A small image classifier, trained from scratch.
Data: trained on capsule endoscopy frames (Kvasir-Capsule), 42238 training examples.
Rows from block 5 of a small image classifier, named by matrix and row number. Rows with one number belong to one neuron. Each number is 50 + 15 x the weight over its row's rms, rounded and kept within 0 to 99. All counts start at 0. After the name is the row's rms in percent of the matrix's.
After each neuron's rows are labels from the 100 images, of 14848, where the neuron reaches its highest value: "top examples" is what is common among them. Only what is clearly more common there than usual is listed. The data: capsule endoscopy frames (Kvasir-Capsule). In brackets: how many of the 100, against the usual share in percent.
# fc1: MLP up (model.blocks.5.mlp.fc1.weight, 512x256), inputs 128-255
# fc2: MLP down (model.blocks.5.mlp.fc2.weight, 256x512, transposed), outputs 128-255

fc1.442 105:43 52 68 51 45 53 69 35 55 73 15 57 41 66 47 59 56 32 39 56 55 33 51 55 57 48 43 36 59 46 65 62 34 64 46 66 50 72 38 36 55 26 33 37 58 58 65 59 54 59 53 62 68 67 06 64 86 47 42 44 78 63 39 48 49 23 31 64 43 43 48 60 49 47 66 59 23 34 46 59 20 56 49 56 73 40 31 49 44 29 39 42 51 37 52 54 40 55 28 36 58 56 32 42 52 28 57 46 47 24 60 52 37 43 79 61 53 46 37 67 46 78 72 21 39 82 63 37
fc2.442 101:65 32 60 45 65 53 56 70 48 75 48 45 65 25 30 67 29 29 60 58 29 66 50 46 36 44 36 39 83 59 31 52 46 48 40 52 55 50 52 38 48 70 52 62 89 31 74 63 63 80 38 49 27 53 47 19 29 52 34 41 49 51 75 42 48 69 58 31 44 29 54 58 28 67 76 21 77 67 43 69 48 57 63 75 45 56 66 69 19 32 25 74 40 34 55 68 54 40 71 43 36 54 61 68 67 59 49 52 39 85 59 71 42 51 40 61 34 70 41 64 75 32 43 73 87 48 47 75
top examples: finding: reduced mucosal view (28 vs 6.2)

fc1.392 099:47 29 25 37 49 44 56 60 41 61 63 37 39 68 57 52 49 61 54 57 48 25 51 65 53 57 72 26 35 43 58 50 88 54 41 84 37 56 52 53 64 63 62 51 35 50 54 44 67 41 59 54 52 31 51 72 40 44 79 46 63 38 68 29 34 56 52 54 66 81 37 41 51 56 57 49 30 65 68 39 32 55 47 32 60 42 42 34 45 37 55 36 35 34 39 43 59 60 52 42 43 44 13 34 53 75 54 33 72 76 54 32 39 44 40 69 27 31 32 58 62 47 44 73 42 46 27 45
fc2.392 097:19 63 73 12 41 29 29 46 37 54 45 51 47 32 51 52 41 38 63 62 31 69 36 71 31 67 62 46 45 45 71 41 42 80 64 50 26 39 24 51 50 48 77 44 82 99 46 70 79 62 37 45 31 55 27 48 38 56 45 46 49 41 40 19 65 59 49 63 31 44 67 36 39 62 36 14 62 67 38 30 47 39 33 34 78 25 64 39 53 41 59 29 57 43 66 40 35 23 61 33 53 67 61 91 75 48 53 68 56 51 51 49 36 82 43 37 48 34 43 64 49 63 43 33 51 52 56 74
top examples: finding: reduced mucosal view (42 vs 6.2)

fc1.60 097:46 74 69 72 32 56 67 30 35 51 51 61 51 43 55 79 55 52 46 44 72 51 35 33 66 56 73 43 56 59 57 60 67 57 70 61 43 43 34 79 63 41 50 45 61 33 59 56 32 45 27 63 37 79 45 31 66 35 61 43 48 47 52 52 49 44 99 57 50 53 58 43 89 53 49 63 58 32 67 52 64 55 22 32 61 36 30 67 33 70 65 43 51 39 55 26 35 45 71 13 34 32 34 51 27 68 56 25 52 64 58 50 66 33 41 73 75 43 49 58 57 28 67 60 74 67 73 22
fc2.60 097:23 36 49 58 61 29 50 68 45 17 41 56 45 51 32 53 67 49 48 51 37 41 53 57 51 56 35 79 56 56 25 44 60 51 81 49 75 34 68 42 57 22 24 38 57 48 27 49 51 27 51 50 15 54 63 42 60 38 77 20 65 72 56 55 37 44 56 45 55 41 71 47 40 44 69 41 26 94 50 66 89 65 59 41 41 07 70 33 66 56 48 51 35 64 50 33 42 52 50 33 63 31 72 62 40 32 54 58 63 69 61 49 64 55 35 54 65 80 35 46 34 73 55 56 59 31 60 73
top examples: finding: reduced mucosal view (30 vs 6.2)

fc1.97 092:43 54 66 62 43 63 63 07 17 53 58 46 58 34 26 53 32 67 53 26 41 42 63 53 39 77 30 60 50 66 82 40 71 40 36 53 10 43 55 54 70 36 58 67 50 55 50 61 42 56 37 49 52 06 68 41 44 23 82 22 28 83 50 57 36 70 73 56 50 44 55 59 41 69 32 51 30 39 54 43 63 28 28 70 73 61 67 59 56 62 37 42 52 37 54 47 45 36 73 48 56 43 59 50 38 60 54 45 55 17 54 58 80 46 44 37 47 54 47 55 74 22 52 73 57 70 52 47
fc2.97 093:40 46 46 59 50 48 43 57 61 33 40 67 51 49 62 32 55 66 52 48 46 51 55 48 46 22 45 61 52 37 39 26 50 35 63 57 53 51 66 44 23 75 54 53 68 41 27 27 39 57 42 45 38 72 67 30 97 48 41 21 69 60 62 80 28 64 57 46 53 93 58 35 42 70 38 42 49 43 65 43 35 78 54 50 32 47 66 17 80 42 38 60 54 51 48 59 37 44 67 28 78 43 60 35 59 56 53 48 61 49 20 57 22 39 41 53 49 55 58 18 61 66 53 26 48 65 43 50
top examples: finding: reduced mucosal view (25 vs 6.2)

fc1.133 097:35 76 46 67 67 37 28 57 49 21 39 42 47 40 62 59 70 17 95 49 29 71 46 69 25 46 53 49 32 39 71 34 28 55 46 32 41 51 59 54 31 51 40 50 58 54 73 83 28 45 54 40 63 37 62 30 60 37 33 36 36 50 55 48 62 57 58 50 34 87 48 70 53 38 42 42 69 65 41 49 38 62 48 68 73 48 37 49 48 52 40 58 53 33 47 73 23 53 26 38 86 26 47 59 50 37 55 69 46 31 68 64 39 35 84 40 42 31 49 62 36 28 39 47 60 40 61 45
fc2.133 096:68 74 48 59 41 44 57 71 42 85 62 29 47 67 49 66 51 44 55 34 78 61 65 44 58 46 43 60 58 71 45 55 43 57 59 47 63 43 45 78 68 38 69 43 40 46 09 46 22 72 42 53 50 57 54 49 23 67 52 68 47 43 41 47 37 46 50 49 25 70 50 42 42 51 40 54 70 45 60 50 31 41 36 60 27 63 40 54 56 58 56 60 71 76 42 43 64 31 35 67 27 59 49 50 42 70 52 53 25 60 59 26 53 41 24 53 62 72 19 43 51 71 42 41 73 35 47 42
top examples: finding: ileocecal valve (32 vs 8.8)

fc1.106 102:83 56 48 80 40 59 48 45 40 57 27 33 35 33 59 37 48 69 38 49 51 63 37 52 23 50 49 47 40 38 36 46 59 61 55 41 46 48 44 53 30 71 46 70 52 66 65 67 17 37 47 45 80 42 24 51 41 38 36 37 56 67 43 37 18 73 63 35 56 40 41 49 57 34 71 41 83 38 39 23 28 74 43 36 69 63 44 60 37 55 30 43 46 40 54 62 49 62 57 52 65 27 68 36 20 57 72 35 25 56 32 57 63 38 48 47 48 58 23 57 47 42 89 27 53 24 60 70
fc2.106 095:43 32 62 43 57 57 36 27 67 43 70 57 32 44 73 34 66 39 47 40 71 41 33 37 41 61 54 37 51 57 38 71 37 47 46 49 32 51 45 70 68 22 12 49 46 60 45 35 50 44 42 46 62 79 59 62 46 62 60 61 64 54 81 62 49 48 43 45 45 49 65 56 42 60 52 39 70 77 58 67 31 49 91 42 48 65 10 38 74 36 73 35 13 70 43 34 46 87 35 47 55 32 39 51 45 39 62 45 43 50 26 25 56 57 55 23 57 33 27 50 62 76 54 52 46 71 48 66
top examples: finding: ileocecal valve (27 vs 8.8)

fc1.140 110:74 40 65 37 64 32 39 74 41 36 81 71 33 30 44 66 54 51 66 56 38 71 58 29 31 44 38 53 51 38 65 35 26 41 40 56 22 47 26 44 52 19 35 48 49 46 64 42 43 41 34 37 35 41 55 39 84 51 40 29 48 54 61 67 45 53 42 47 48 72 46 27 48 40 27 63 47 32 43 50 38 47 37 35 65 57 49 63 51 42 39 52 54 77 59 47 41 24 55 21 80 37 47 43 20 62 36 51 47 74 56 62 30 71 52 30 56 68 81 64 66 75 52 34 63 68 77 37
fc2.140 106:21 63 50 49 52 59 37 35 61 42 45 44 56 52 46 34 27 59 52 51 50 56 49 33 58 81 53 35 25 66 36 38 47 54 11 56 45 70 44 34 53 51 50 47 50 54 67 67 44 61 74 73 52 55 50 33 61 52 41 57 40 57 48 52 54 46 58 49 52 40 58 20 53 57 80 64 52 32 33 43 66 47 48 37 59 44 56 40 62 52 50 62 59 40 55 42 56 66 50 55 28 46 56 58 58 43 35 46 25 51 85 21 73 77 69 68 49 43 38 52 54 19 56 56 46 52 52 44
top examples: finding: ileocecal valve (75 vs 8.8)

fc1.478 104:47 56 89 73 52 57 28 47 64 57 47 49 47 41 49 42 51 40 54 32 76 57 48 14 43 59 58 62 32 57 54 37 44 29 76 64 35 74 52 45 48 46 43 60 55 57 74 53 50 37 62 58 47 67 57 60 41 53 58 55 76 77 50 77 26 55 37 39 42 43 49 49 32 31 17 63 76 73 42 76 46 60 59 52 43 63 53 42 63 30 36 51 57 47 44 58 38 58 60 73 30 55 40 61 30 42 54 48 31 62 30 37 57 53 70 55 78 71 65 67 23 42 20 52 50 50 37 59
fc2.478 099:65 50 34 44 36 74 52 53 51 60 49 38 53 59 37 40 53 71 61 46 53 49 24 70 41 37 46 43 88 42 53 65 32 53 64 68 66 32 37 43 46 57 67 55 43 82 00 36 55 41 44 66 21 63 47 55 30 42 46 42 68 37 36 54 43 52 56 25 60 67 36 58 41 58 59 41 54 67 59 46 39 26 42 48 53 13 59 48 51 48 37 31 41 26 28 60 58 33 42 34 58 60 51 20 58 68 41 55 41 80 38 75 67 63 37 28 73 49 40 17 70 44 63 53 49 60 41 48
top examples: finding: ileocecal valve (47 vs 8.8)

fc1.147 094:30 68 37 74 33 50 49 52 71 65 49 65 32 53 21 47 31 50 31 47 49 51 36 70 57 28 47 43 40 46 35 39 58 76 58 80 49 46 45 40 39 56 47 35 67 72 56 66 64 32 26 64 42 51 45 38 56 35 51 60 48 65 36 56 38 54 40 43 62 59 44 47 35 29 55 48 50 51 60 39 80 80 48 40 28 55 42 47 56 52 43 39 43 31 58 50 37 40 44 18 36 42 11 65 49 54 27 47 63 74 45 82 66 62 25 50 56 63 67 65 65 60 53 57 34 53 38 33
fc2.147 092:32 29 21 68 68 21 51 39 56 65 62 28 63 57 60 54 61 77 32 58 56 33 71 50 68 64 78 72 69 70 53 35 47 37 54 66 48 42 45 54 58 34 43 69 40 45 44 40 52 55 42 48 57 52 39 33 37 65 84 30 47 43 33 50 49 44 52 50 34 53 21 42 76 09 59 41 16 99 58 69 62 53 24 60 67 59 36 62 44 51 46 51 51 56 41 45 55 38 30 46 54 22 53 60 66 49 32 52 77 46 37 40 43 30 43 60 70 51 38 67 33 18 41 39 03 49 50 58
top examples: finding: pylorus (38 vs 3.4)

fc1.125 104:85 35 45 60 41 37 28 33 67 25 36 67 41 20 30 39 34 39 56 44 20 72 43 60 45 63 46 23 38 43 27 40 36 53 41 45 52 53 47 57 27 37 51 67 39 56 46 40 47 52 56 40 35 40 32 53 46 51 41 33 53 36 27 52 43 42 54 74 56 69 48 59 66 62 54 57 22 62 65 61 23 63 75 46 61 60 35 44 83 65 51 38 52 76 41 68 66 42 68 44 41 34 50 38 48 86 28 78 42 62 62 79 48 61 38 24 59 62 47 51 67 56 80 74 39 32 51 52
fc2.125 095:52 51 48 31 37 44 33 50 30 48 68 17 59 32 63 45 31 46 69 12 34 45 65 37 35 70 65 79 59 66 18 43 43 73 57 71 58 40 80 64 36 54 40 49 51 62 32 53 55 64 51 21 81 46 41 64 64 87 31 74 45 47 64 61 48 42 56 41 56 74 59 73 39 41 53 78 41 63 56 52 52 48 33 46 54 35 55 42 86 14 50 41 69 77 60 38 52 44 53 59 62 57 69 47 43 59 51 80 68 86 53 32 48 63 69 54 62 38 40 37 45 31 56 32 56 65 58 46
top examples: finding: pylorus (54 vs 3.4)

fc1.224 107:58 35 23 53 75 36 39 79 52 40 60 51 50 41 51 57 36 42 47 51 53 45 76 62 54 48 63 65 41 48 24 44 48 57 52 56 31 53 53 48 28 39 60 71 49 42 56 37 63 51 62 28 34 54 47 28 54 62 50 20 46 41 41 51 65 50 33 63 52 46 36 40 27 71 36 79 52 45 62 54 47 45 43 81 48 18 75 60 40 56 59 41 28 54 53 14 46 23 32 49 39 63 44 47 49 29 77 34 40 85 45 60 46 51 55 77 63 62 63 33 47 55 71 65 21 83 41 77
fc2.224 110:56 51 66 48 35 70 29 47 59 59 48 43 61 34 41 31 60 39 54 21 63 37 44 60 67 48 44 41 60 53 72 57 46 36 73 56 55 52 40 37 35 66 40 54 20 41 53 57 68 25 65 28 52 51 66 49 40 46 38 49 55 76 52 35 46 56 49 51 40 36 63 31 27 60 46 36 44 79 35 57 51 55 32 25 43 60 72 78 42 56 31 60 54 68 58 66 71 99 36 31 34 57 54 33 53 35 23 66 28 56 61 59 83 42 55 37 39 70 58 64 58 55 63 43 46 59 28 46
top examples: finding: reduced mucosal view (29 vs 6.2)

fc1.511 101:47 29 59 65 51 72 67 37 66 70 65 49 45 51 29 61 43 53 57 59 76 61 48 70 14 70 44 55 48 57 56 59 38 54 58 45 37 61 38 53 36 55 38 65 52 37 57 38 52 61 51 37 60 44 47 49 18 42 57 30 43 37 58 54 23 56 73 73 47 51 55 72 42 49 61 36 35 59 43 64 52 24 22 50 88 45 49 84 51 55 79 56 37 34 37 33 49 26 48 33 56 66 71 41 47 69 43 45 51 50 67 46 42 30 53 72 63 44 23 42 56 58 29 47 65 39 75 53
fc2.511 104:47 57 40 63 39 69 21 81 34 46 53 64 42 42 74 52 55 49 61 58 41 35 67 45 58 29 47 48 61 10 69 26 57 11 34 67 33 41 59 33 61 57 24 63 65 69 55 49 57 50 98 59 23 56 53 54 61 58 40 59 55 56 80 77 79 71 35 46 42 36 76 54 35 33 68 41 64 66 50 65 33 60 76 64 37 56 57 08 61 73 51 62 42 46 36 34 29 49 63 71 62 42 25 62 48 55 40 40 66 71 28 47 49 66 52 40 38 46 64 71 60 49 74 50 34 40 49 67
top examples: finding: pylorus (34 vs 3.4)