{"arch": "resmlp", "model": "image classifier", "dataset": "capsule endoscopy frames (Kvasir-Capsule)", "train_examples": 42238, "image_size": 48, "crop_scale_min": 0.7, "horizontal_flip": true, "targets": ["finding"], "num_classes": 11, "norm": "rmsnorm", "norm_position": "res_post", "hidden_act": "gelu", "mlp_ratio": 2, "parallel_block": false, "inner_norm": false, "patch_size": [4, 4], "conv_stem": false, "layers": 8, "width": 256, "label_smoothing": 0.05, "loss": "cross_entropy", "init": "kaiming_normal", "optimizer": "soap", "beta2": 0.999, "learning_rate": 0.0034, "beta1": 0.95, "shampoo_beta": 0.999, "eps": 1e-08, "precondition_frequency": 20, "max_precond_dim": 1024, "one_sided": true, "adamw_lr_other_params": 0.0019, "max_grad_norm": 1.0, "gradient_centralization": true, "ema_decay": 0.99, "max_steps": 11700, "batch_size": 384, "epochs": 106.4, "lr_schedule": "constant", "warmup_steps": 2340, "weight_decay": 0.06, "adamw_weight_decay_other_params": 0}
Rows from block 4, named by matrix and row number. Rows with one number belong to one neuron. Each number is 50 + 15 x the weight over its row's rms, rounded and kept within 0 to 99. All counts start at 0. After the name is the row's rms in percent of the matrix's.
# fc1: MLP up (model.blocks.4.mlp.fc1.weight, 512x256), inputs 215-255
# fc2: MLP down (model.blocks.4.mlp.fc2.weight, 256x512, transposed), outputs 215-255
fc1.403 107:54 64 63 37 56 54 26 45 43 65 33 60 50 53 49 45 46 22 34 52 64 56 55 57 44 45 51 54 30 40 51 56 72 38 58 47 65 61 81 25 40
fc2.403 106:64 61 46 80 63 47 46 65 72 55 53 48 67 44 46 50 61 28 66 32 67 51 45 66 20 35 31 12 65 65 47 53 37 63 53 43 49 53 32 72 54
fc1.405 096:48 52 44 58 23 46 31 56 39 48 73 63 34 38 39 64 62 49 64 41 75 62 35 68 40 68 51 56 48 54 67 48 43 72 54 53 39 48 39 47 57
fc2.405 095:64 65 44 54 60 51 62 19 57 36 51 57 28 75 90 40 51 46 54 60 50 54 63 64 39 61 69 49 68 47 39 59 17 48 80 44 52 66 47 61 51
fc1.406 104:40 32 41 65 40 76 54 25 75 26 32 68 75 57 63 68 45 76 62 34 48 29 65 71 37 58 50 54 43 15 33 57 61 31 49 64 67 28 45 54 78
fc2.406 100:44 35 72 56 34 55 49 37 66 38 77 55 47 55 36 35 62 00 37 56 75 49 59 37 43 57 45 31 75 61 77 47 54 61 28 64 69 63 54 50 48
fc1.407 104:49 49 48 07 45 72 70 47 54 41 42 48 43 52 81 62 54 59 46 56 43 61 66 52 43 44 64 46 68 56 51 28 80 46 74 46 74 69 41 35 57
fc2.407 097:63 56 44 56 68 52 70 48 52 58 47 32 41 61 39 55 70 39 26 35 43 35 39 58 30 37 31 65 60 48 43 64 47 58 48 66 30 47 46 62 25
fc1.408 097:33 53 29 18 52 60 45 48 51 54 66 53 37 52 51 36 61 44 40 62 44 40 17 43 60 44 70 69 58 57 45 59 63 88 59 31 60 53 46 88 45
fc2.408 095:57 62 41 39 42 32 70 70 66 37 50 61 37 74 55 63 27 51 38 48 49 71 64 63 26 58 71 47 49 72 84 35 45 38 52 41 42 38 39 55 34
fc1.409 095:50 60 43 50 33 63 49 48 54 29 41 56 46 08 49 44 50 54 57 54 62 46 30 47 31 67 67 41 60 38 21 47 73 56 54 78 45 91 49 41 62
fc2.409 097:30 66 53 48 58 44 65 59 47 42 40 59 74 63 34 62 54 62 30 59 40 63 39 66 64 43 54 54 47 56 65 52 35 52 54 35 35 52 63 47 67
fc1.410 093:58 53 49 59 57 46 81 59 45 61 59 45 48 61 34 51 47 64 58 32 37 61 74 49 55 48 55 67 36 51 65 17 35 39 16 38 52 34 40 43 30
fc2.410 101:59 72 61 42 47 58 31 70 49 73 34 54 69 42 57 45 50 63 21 58 48 46 48 55 44 42 24 56 42 41 67 47 42 52 63 24 29 74 71 45 67
fc1.411 099:36 53 61 67 37 53 42 31 67 33 58 67 39 65 54 41 45 47 52 54 58 50 39 81 28 49 62 33 74 48 31 51 67 44 38 63 55 53 49 51 43
fc2.411 103:58 52 26 83 23 68 57 43 60 27 46 50 53 59 50 61 28 58 60 58 34 71 47 26 72 41 73 55 37 80 69 79 63 47 69 46 48 46 51 63 40
fc1.412 099:78 54 52 60 43 34 53 37 28 47 44 59 44 31 59 36 45 58 76 56 69 60 51 49 81 64 51 64 39 68 62 80 65 52 40 40 33 75 61 19 60
fc2.412 104:52 59 59 48 60 48 55 56 46 47 58 44 31 42 64 51 57 29 27 43 28 52 45 72 38 63 50 34 79 56 44 41 37 59 70 34 50 37 20 92 66
fc1.413 114:42 37 55 83 63 39 60 51 52 54 39 59 55 41 41 31 07 51 52 61 42 59 74 61 50 41 49 46 47 52 53 70 73 41 24 42 64 36 52 52 51
fc2.413 108:51 59 51 49 64 46 67 32 58 90 67 39 30 46 75 39 64 32 51 48 45 40 60 25 39 43 73 51 56 57 54 64 72 33 44 62 39 44 45 63 85
fc1.414 099:42 39 39 23 65 55 64 67 31 43 49 56 38 44 74 65 43 35 74 64 71 75 67 50 34 67 38 27 51 68 59 42 55 45 40 38 45 52 50 69 59
fc2.414 101:18 59 40 65 43 48 35 53 62 59 36 26 70 63 47 42 41 72 11 46 53 31 37 53 57 33 40 75 58 64 44 38 54 48 67 42 31 79 51 41 72
fc1.415 102:57 51 49 37 46 31 73 45 78 33 29 51 76 25 48 73 63 59 62 33 38 57 41 50 43 29 48 74 51 39 73 83 39 63 30 67 22 25 41 63 49
fc2.415 104:60 64 62 59 24 74 31 56 40 72 48 55 45 34 61 43 53 52 29 71 25 53 62 39 31 64 51 53 44 27 58 37 55 65 54 39 44 65 72 62 52
fc1.416 089:60 58 82 40 58 56 59 49 35 27 78 55 18 45 24 55 45 36 57 57 51 51 38 61 78 63 57 53 49 67 54 56 28 37 47 49 51 61 24 52 37
fc2.416 099:45 84 23 64 28 59 69 57 54 24 47 72 45 47 47 73 32 38 38 67 46 74 33 44 64 72 74 43 50 51 50 81 43 46 75 39 40 45 55 71 21
fc1.417 093:43 56 82 59 39 35 41 25 61 53 33 72 43 42 60 56 65 70 42 56 27 60 54 39 73 43 57 30 54 35 54 69 45 54 54 40 50 32 44 33 53
fc2.417 103:69 44 26 42 56 60 32 48 43 48 53 35 58 51 74 51 54 31 57 76 65 43 52 57 28 57 25 68 42 56 52 63 34 70 62 44 55 41 55 52 32
fc1.418 107:30 36 76 20 42 55 61 38 43 66 58 69 67 67 37 23 74 42 36 46 35 26 48 70 57 56 64 65 42 39 34 28 33 41 57 60 65 29 71 42 42
fc2.418 098:34 45 46 57 25 54 66 47 52 76 59 20 78 37 68 82 42 57 67 72 59 66 63 32 72 48 20 67 49 67 65 33 53 44 40 39 55 39 50 44 25
fc1.419 096:49 13 56 67 34 42 43 39 45 47 32 45 63 74 63 71 51 48 37 43 30 47 89 73 21 68 49 52 51 71 33 53 36 48 38 44 50 49 50 50 48
fc2.419 104:75 36 23 68 68 54 63 51 50 37 75 24 13 35 48 40 41 57 71 65 59 07 38 73 33 62 94 67 68 62 48 23 62 46 39 58 50 66 54 67 61
fc1.420 099:67 41 36 32 30 57 44 65 74 70 43 63 72 42 53 64 56 33 47 69 75 42 44 69 53 53 85 40 66 63 45 58 46 31 61 59 35 47 41 48 35
fc2.420 105:31 55 41 56 57 54 72 56 47 74 34 87 13 51 46 50 47 67 80 55 89 41 41 32 65 62 39 49 59 51 55 70 28 59 24 70 64 45 64 37 43
fc1.421 102:67 49 51 84 56 39 81 25 25 41 37 38 53 66 47 78 66 36 59 38 43 42 67 70 60 34 50 39 69 63 48 47 58 57 55 51 51 67 59 61 70
fc2.421 104:42 29 60 31 62 40 57 55 48 51 58 53 75 79 61 32 46 57 48 44 28 56 54 30 60 57 43 67 40 22 47 63 43 31 49 51 48 34 40 68 52
fc1.422 105:59 40 29 56 81 55 59 53 52 46 40 60 49 61 46 32 22 49 53 32 50 59 73 48 26 40 31 67 23 44 29 28 64 62 69 50 45 48 47 68 44
fc2.422 089:60 48 53 30 64 43 46 42 32 27 49 61 71 22 46 64 54 56 49 30 37 58 18 82 35 45 75 59 78 72 42 54 39 61 54 59 79 33 43 58 72
fc1.423 095:49 50 45 38 75 47 27 36 55 54 48 76 51 63 36 76 35 52 52 68 68 67 34 41 62 52 29 49 51 83 51 36 48 34 78 61 36 77 42 65 38
fc2.423 098:61 71 39 38 35 44 46 45 46 41 24 47 26 76 73 25 47 52 30 52 48 57 55 29 35 46 73 42 71 43 64 47 50 31 52 25 61 39 58 64 39
fc1.424 096:43 25 29 51 63 37 69 62 29 29 49 54 53 77 56 41 59 50 34 68 32 77 35 67 73 57 65 37 64 55 45 45 42 67 57 70 51 72 31 33 63
fc2.424 093:67 52 68 36 19 51 42 51 17 41 56 77 69 50 75 40 20 26 62 35 41 50 34 32 29 47 54 31 56 55 56 50 33 17 51 48 55 33 65 92 34
fc1.425 094:69 70 41 45 50 56 57 41 42 47 34 56 16 48 42 36 40 76 47 43 52 44 60 48 53 53 37 45 62 37 49 72 56 33 45 65 50 38 52 33 52
fc2.425 091:30 51 60 39 41 31 59 55 68 51 48 80 60 54 73 70 50 45 43 35 56 65 46 41 62 43 58 41 37 51 32 47 40 77 43 37 52 40 43 40 31
fc1.426 093:41 43 43 23 38 52 51 56 81 31 59 44 62 78 56 39 63 66 39 71 59 42 71 44 53 40 41 36 51 42 06 63 72 49 69 44 42 42 63 48 45
fc2.426 097:20 47 48 68 50 65 58 56 80 66 86 71 36 45 26 61 40 45 63 34 57 53 55 39 46 61 47 32 59 57 74 43 52 62 40 77 44 49 70 61 37
fc1.427 100:76 60 14 35 53 30 43 36 64 57 25 50 61 39 39 67 68 53 56 74 45 26 71 50 61 56 74 50 61 39 48 38 46 34 33 60 63 55 35 62 55
fc2.427 102:27 46 69 71 72 81 58 83 30 47 70 79 60 73 69 36 71 40 65 32 69 54 21 37 42 37 37 55 88 45 71 50 55 54 25 41 45 76 55 35 49
fc1.428 106:52 73 81 56 41 43 41 46 40 71 27 60 44 41 28 54 42 36 37 80 78 43 74 52 55 72 55 50 52 32 51 72 68 41 72 42 73 77 39 39 45
fc2.428 107:44 56 38 71 57 55 42 56 48 38 48 66 42 54 68 75 82 42 37 22 32 62 52 48 47 41 49 21 56 61 45 53 52 60 25 62 47 45 70 49 42
fc1.429 097:18 59 45 54 58 58 63 49 56 41 62 33 42 54 36 46 54 52 55 32 56 36 36 58 58 38 37 16 79 64 46 35 27 23 59 13 65 45 28 24 65
fc2.429 100:57 38 40 44 64 56 32 50 64 58 41 49 61 44 38 59 32 35 46 47 68 60 61 57 53 83 61 68 45 58 56 29 60 54 27 71 44 34 54 27 40
fc1.430 105:31 29 57 47 53 50 94 36 37 71 07 55 38 41 37 52 80 26 66 74 34 49 52 58 39 65 71 52 54 39 65 68 63 52 46 57 69 36 37 54 36
fc2.430 105:72 63 66 68 29 66 23 38 48 47 65 30 48 54 80 53 39 49 52 57 40 68 52 56 75 45 37 52 58 70 16 37 50 38 53 21 42 73 51 43 68
fc1.431 092:21 71 30 42 68 57 21 43 71 59 69 58 66 59 69 51 57 70 62 84 79 54 44 70 57 49 51 62 50 33 41 56 38 30 70 38 53 31 62 85 51
fc2.431 090:82 32 55 46 34 20 80 42 59 35 17 44 44 34 61 48 43 37 58 50 64 72 61 58 88 53 47 43 41 41 54 41 31 63 62 59 54 39 38 45 51
fc1.432 102:68 84 60 44 54 40 50 48 28 83 37 66 49 79 73 53 25 26 44 59 77 43 58 34 55 44 49 59 60 63 49 77 62 24 48 66 48 55 54 65 55
fc2.432 102:58 59 65 50 70 48 37 60 54 35 60 53 43 55 41 48 56 66 73 40 17 56 59 76 48 51 72 30 53 69 31 68 38 54 67 32 53 15 44 79 52
fc1.433 105:32 50 69 33 51 77 73 41 50 65 32 23 63 58 55 28 86 42 36 68 50 53 46 54 55 54 29 72 58 48 35 65 36 64 18 60 37 53 63 44 49
fc2.433 096:58 73 39 54 34 25 55 53 18 44 49 44 44 47 64 65 40 46 54 55 51 64 26 55 32 68 74 31 77 68 50 77 11 46 73 56 58 30 39 75 26
fc1.434 100:52 58 43 52 39 44 49 15 69 75 32 63 61 40 10 23 36 33 78 54 32 52 57 81 39 66 60 36 29 45 46 33 57 46 41 50 87 45 31 48 47
fc2.434 098:64 42 38 84 64 72 67 61 31 29 46 21 33 38 49 58 20 66 53 57 59 42 15 30 55 39 46 62 50 57 75 40 64 69 27 65 52 63 48 51 39
fc1.435 096:59 71 54 46 65 51 55 62 49 53 43 54 46 47 71 48 72 65 16 49 52 51 46 42 29 51 48 49 76 52 26 40 49 75 46 37 24 60 33 79 43
fc2.435 099:51 52 54 69 56 49 54 33 39 56 46 39 64 36 28 71 59 49 67 39 47 37 41 54 56 32 24 41 35 39 27 41 51 32 43 67 52 66 62 20 45
fc1.436 101:28 38 42 32 65 52 27 26 63 59 47 56 43 57 52 47 32 52 31 41 45 54 25 47 49 61 52 55 60 72 34 70 56 59 52 47 44 63 31 31 26
fc2.436 104:93 38 84 46 47 54 44 62 81 61 37 43 56 39 47 47 33 66 74 39 41 54 53 65 26 42 50 52 40 36 41 59 69 35 61 47 54 53 60 36 42
fc1.437 101:28 70 48 37 66 56 36 38 46 47 81 33 21 53 57 14 49 37 56 48 55 37 43 72 48 32 62 66 21 40 64 33 76 53 33 41 46 69 54 50 27
fc2.437 103:44 63 24 25 51 77 64 34 37 39 61 17 43 40 49 50 41 49 36 43 34 57 51 75 31 71 69 31 74 50 31 43 65 49 60 26 59 25 25 58 41
fc1.438 108:65 40 41 55 28 38 61 24 22 71 45 77 76 55 28 49 38 29 27 47 65 64 70 30 48 36 45 53 62 75 27 65 31 52 31 52 51 60 77 40 31
fc2.438 107:62 47 52 73 33 53 45 71 68 51 80 33 48 36 76 39 58 62 53 22 41 61 53 57 65 51 54 60 49 89 38 54 60 42 37 48 47 43 34 80 55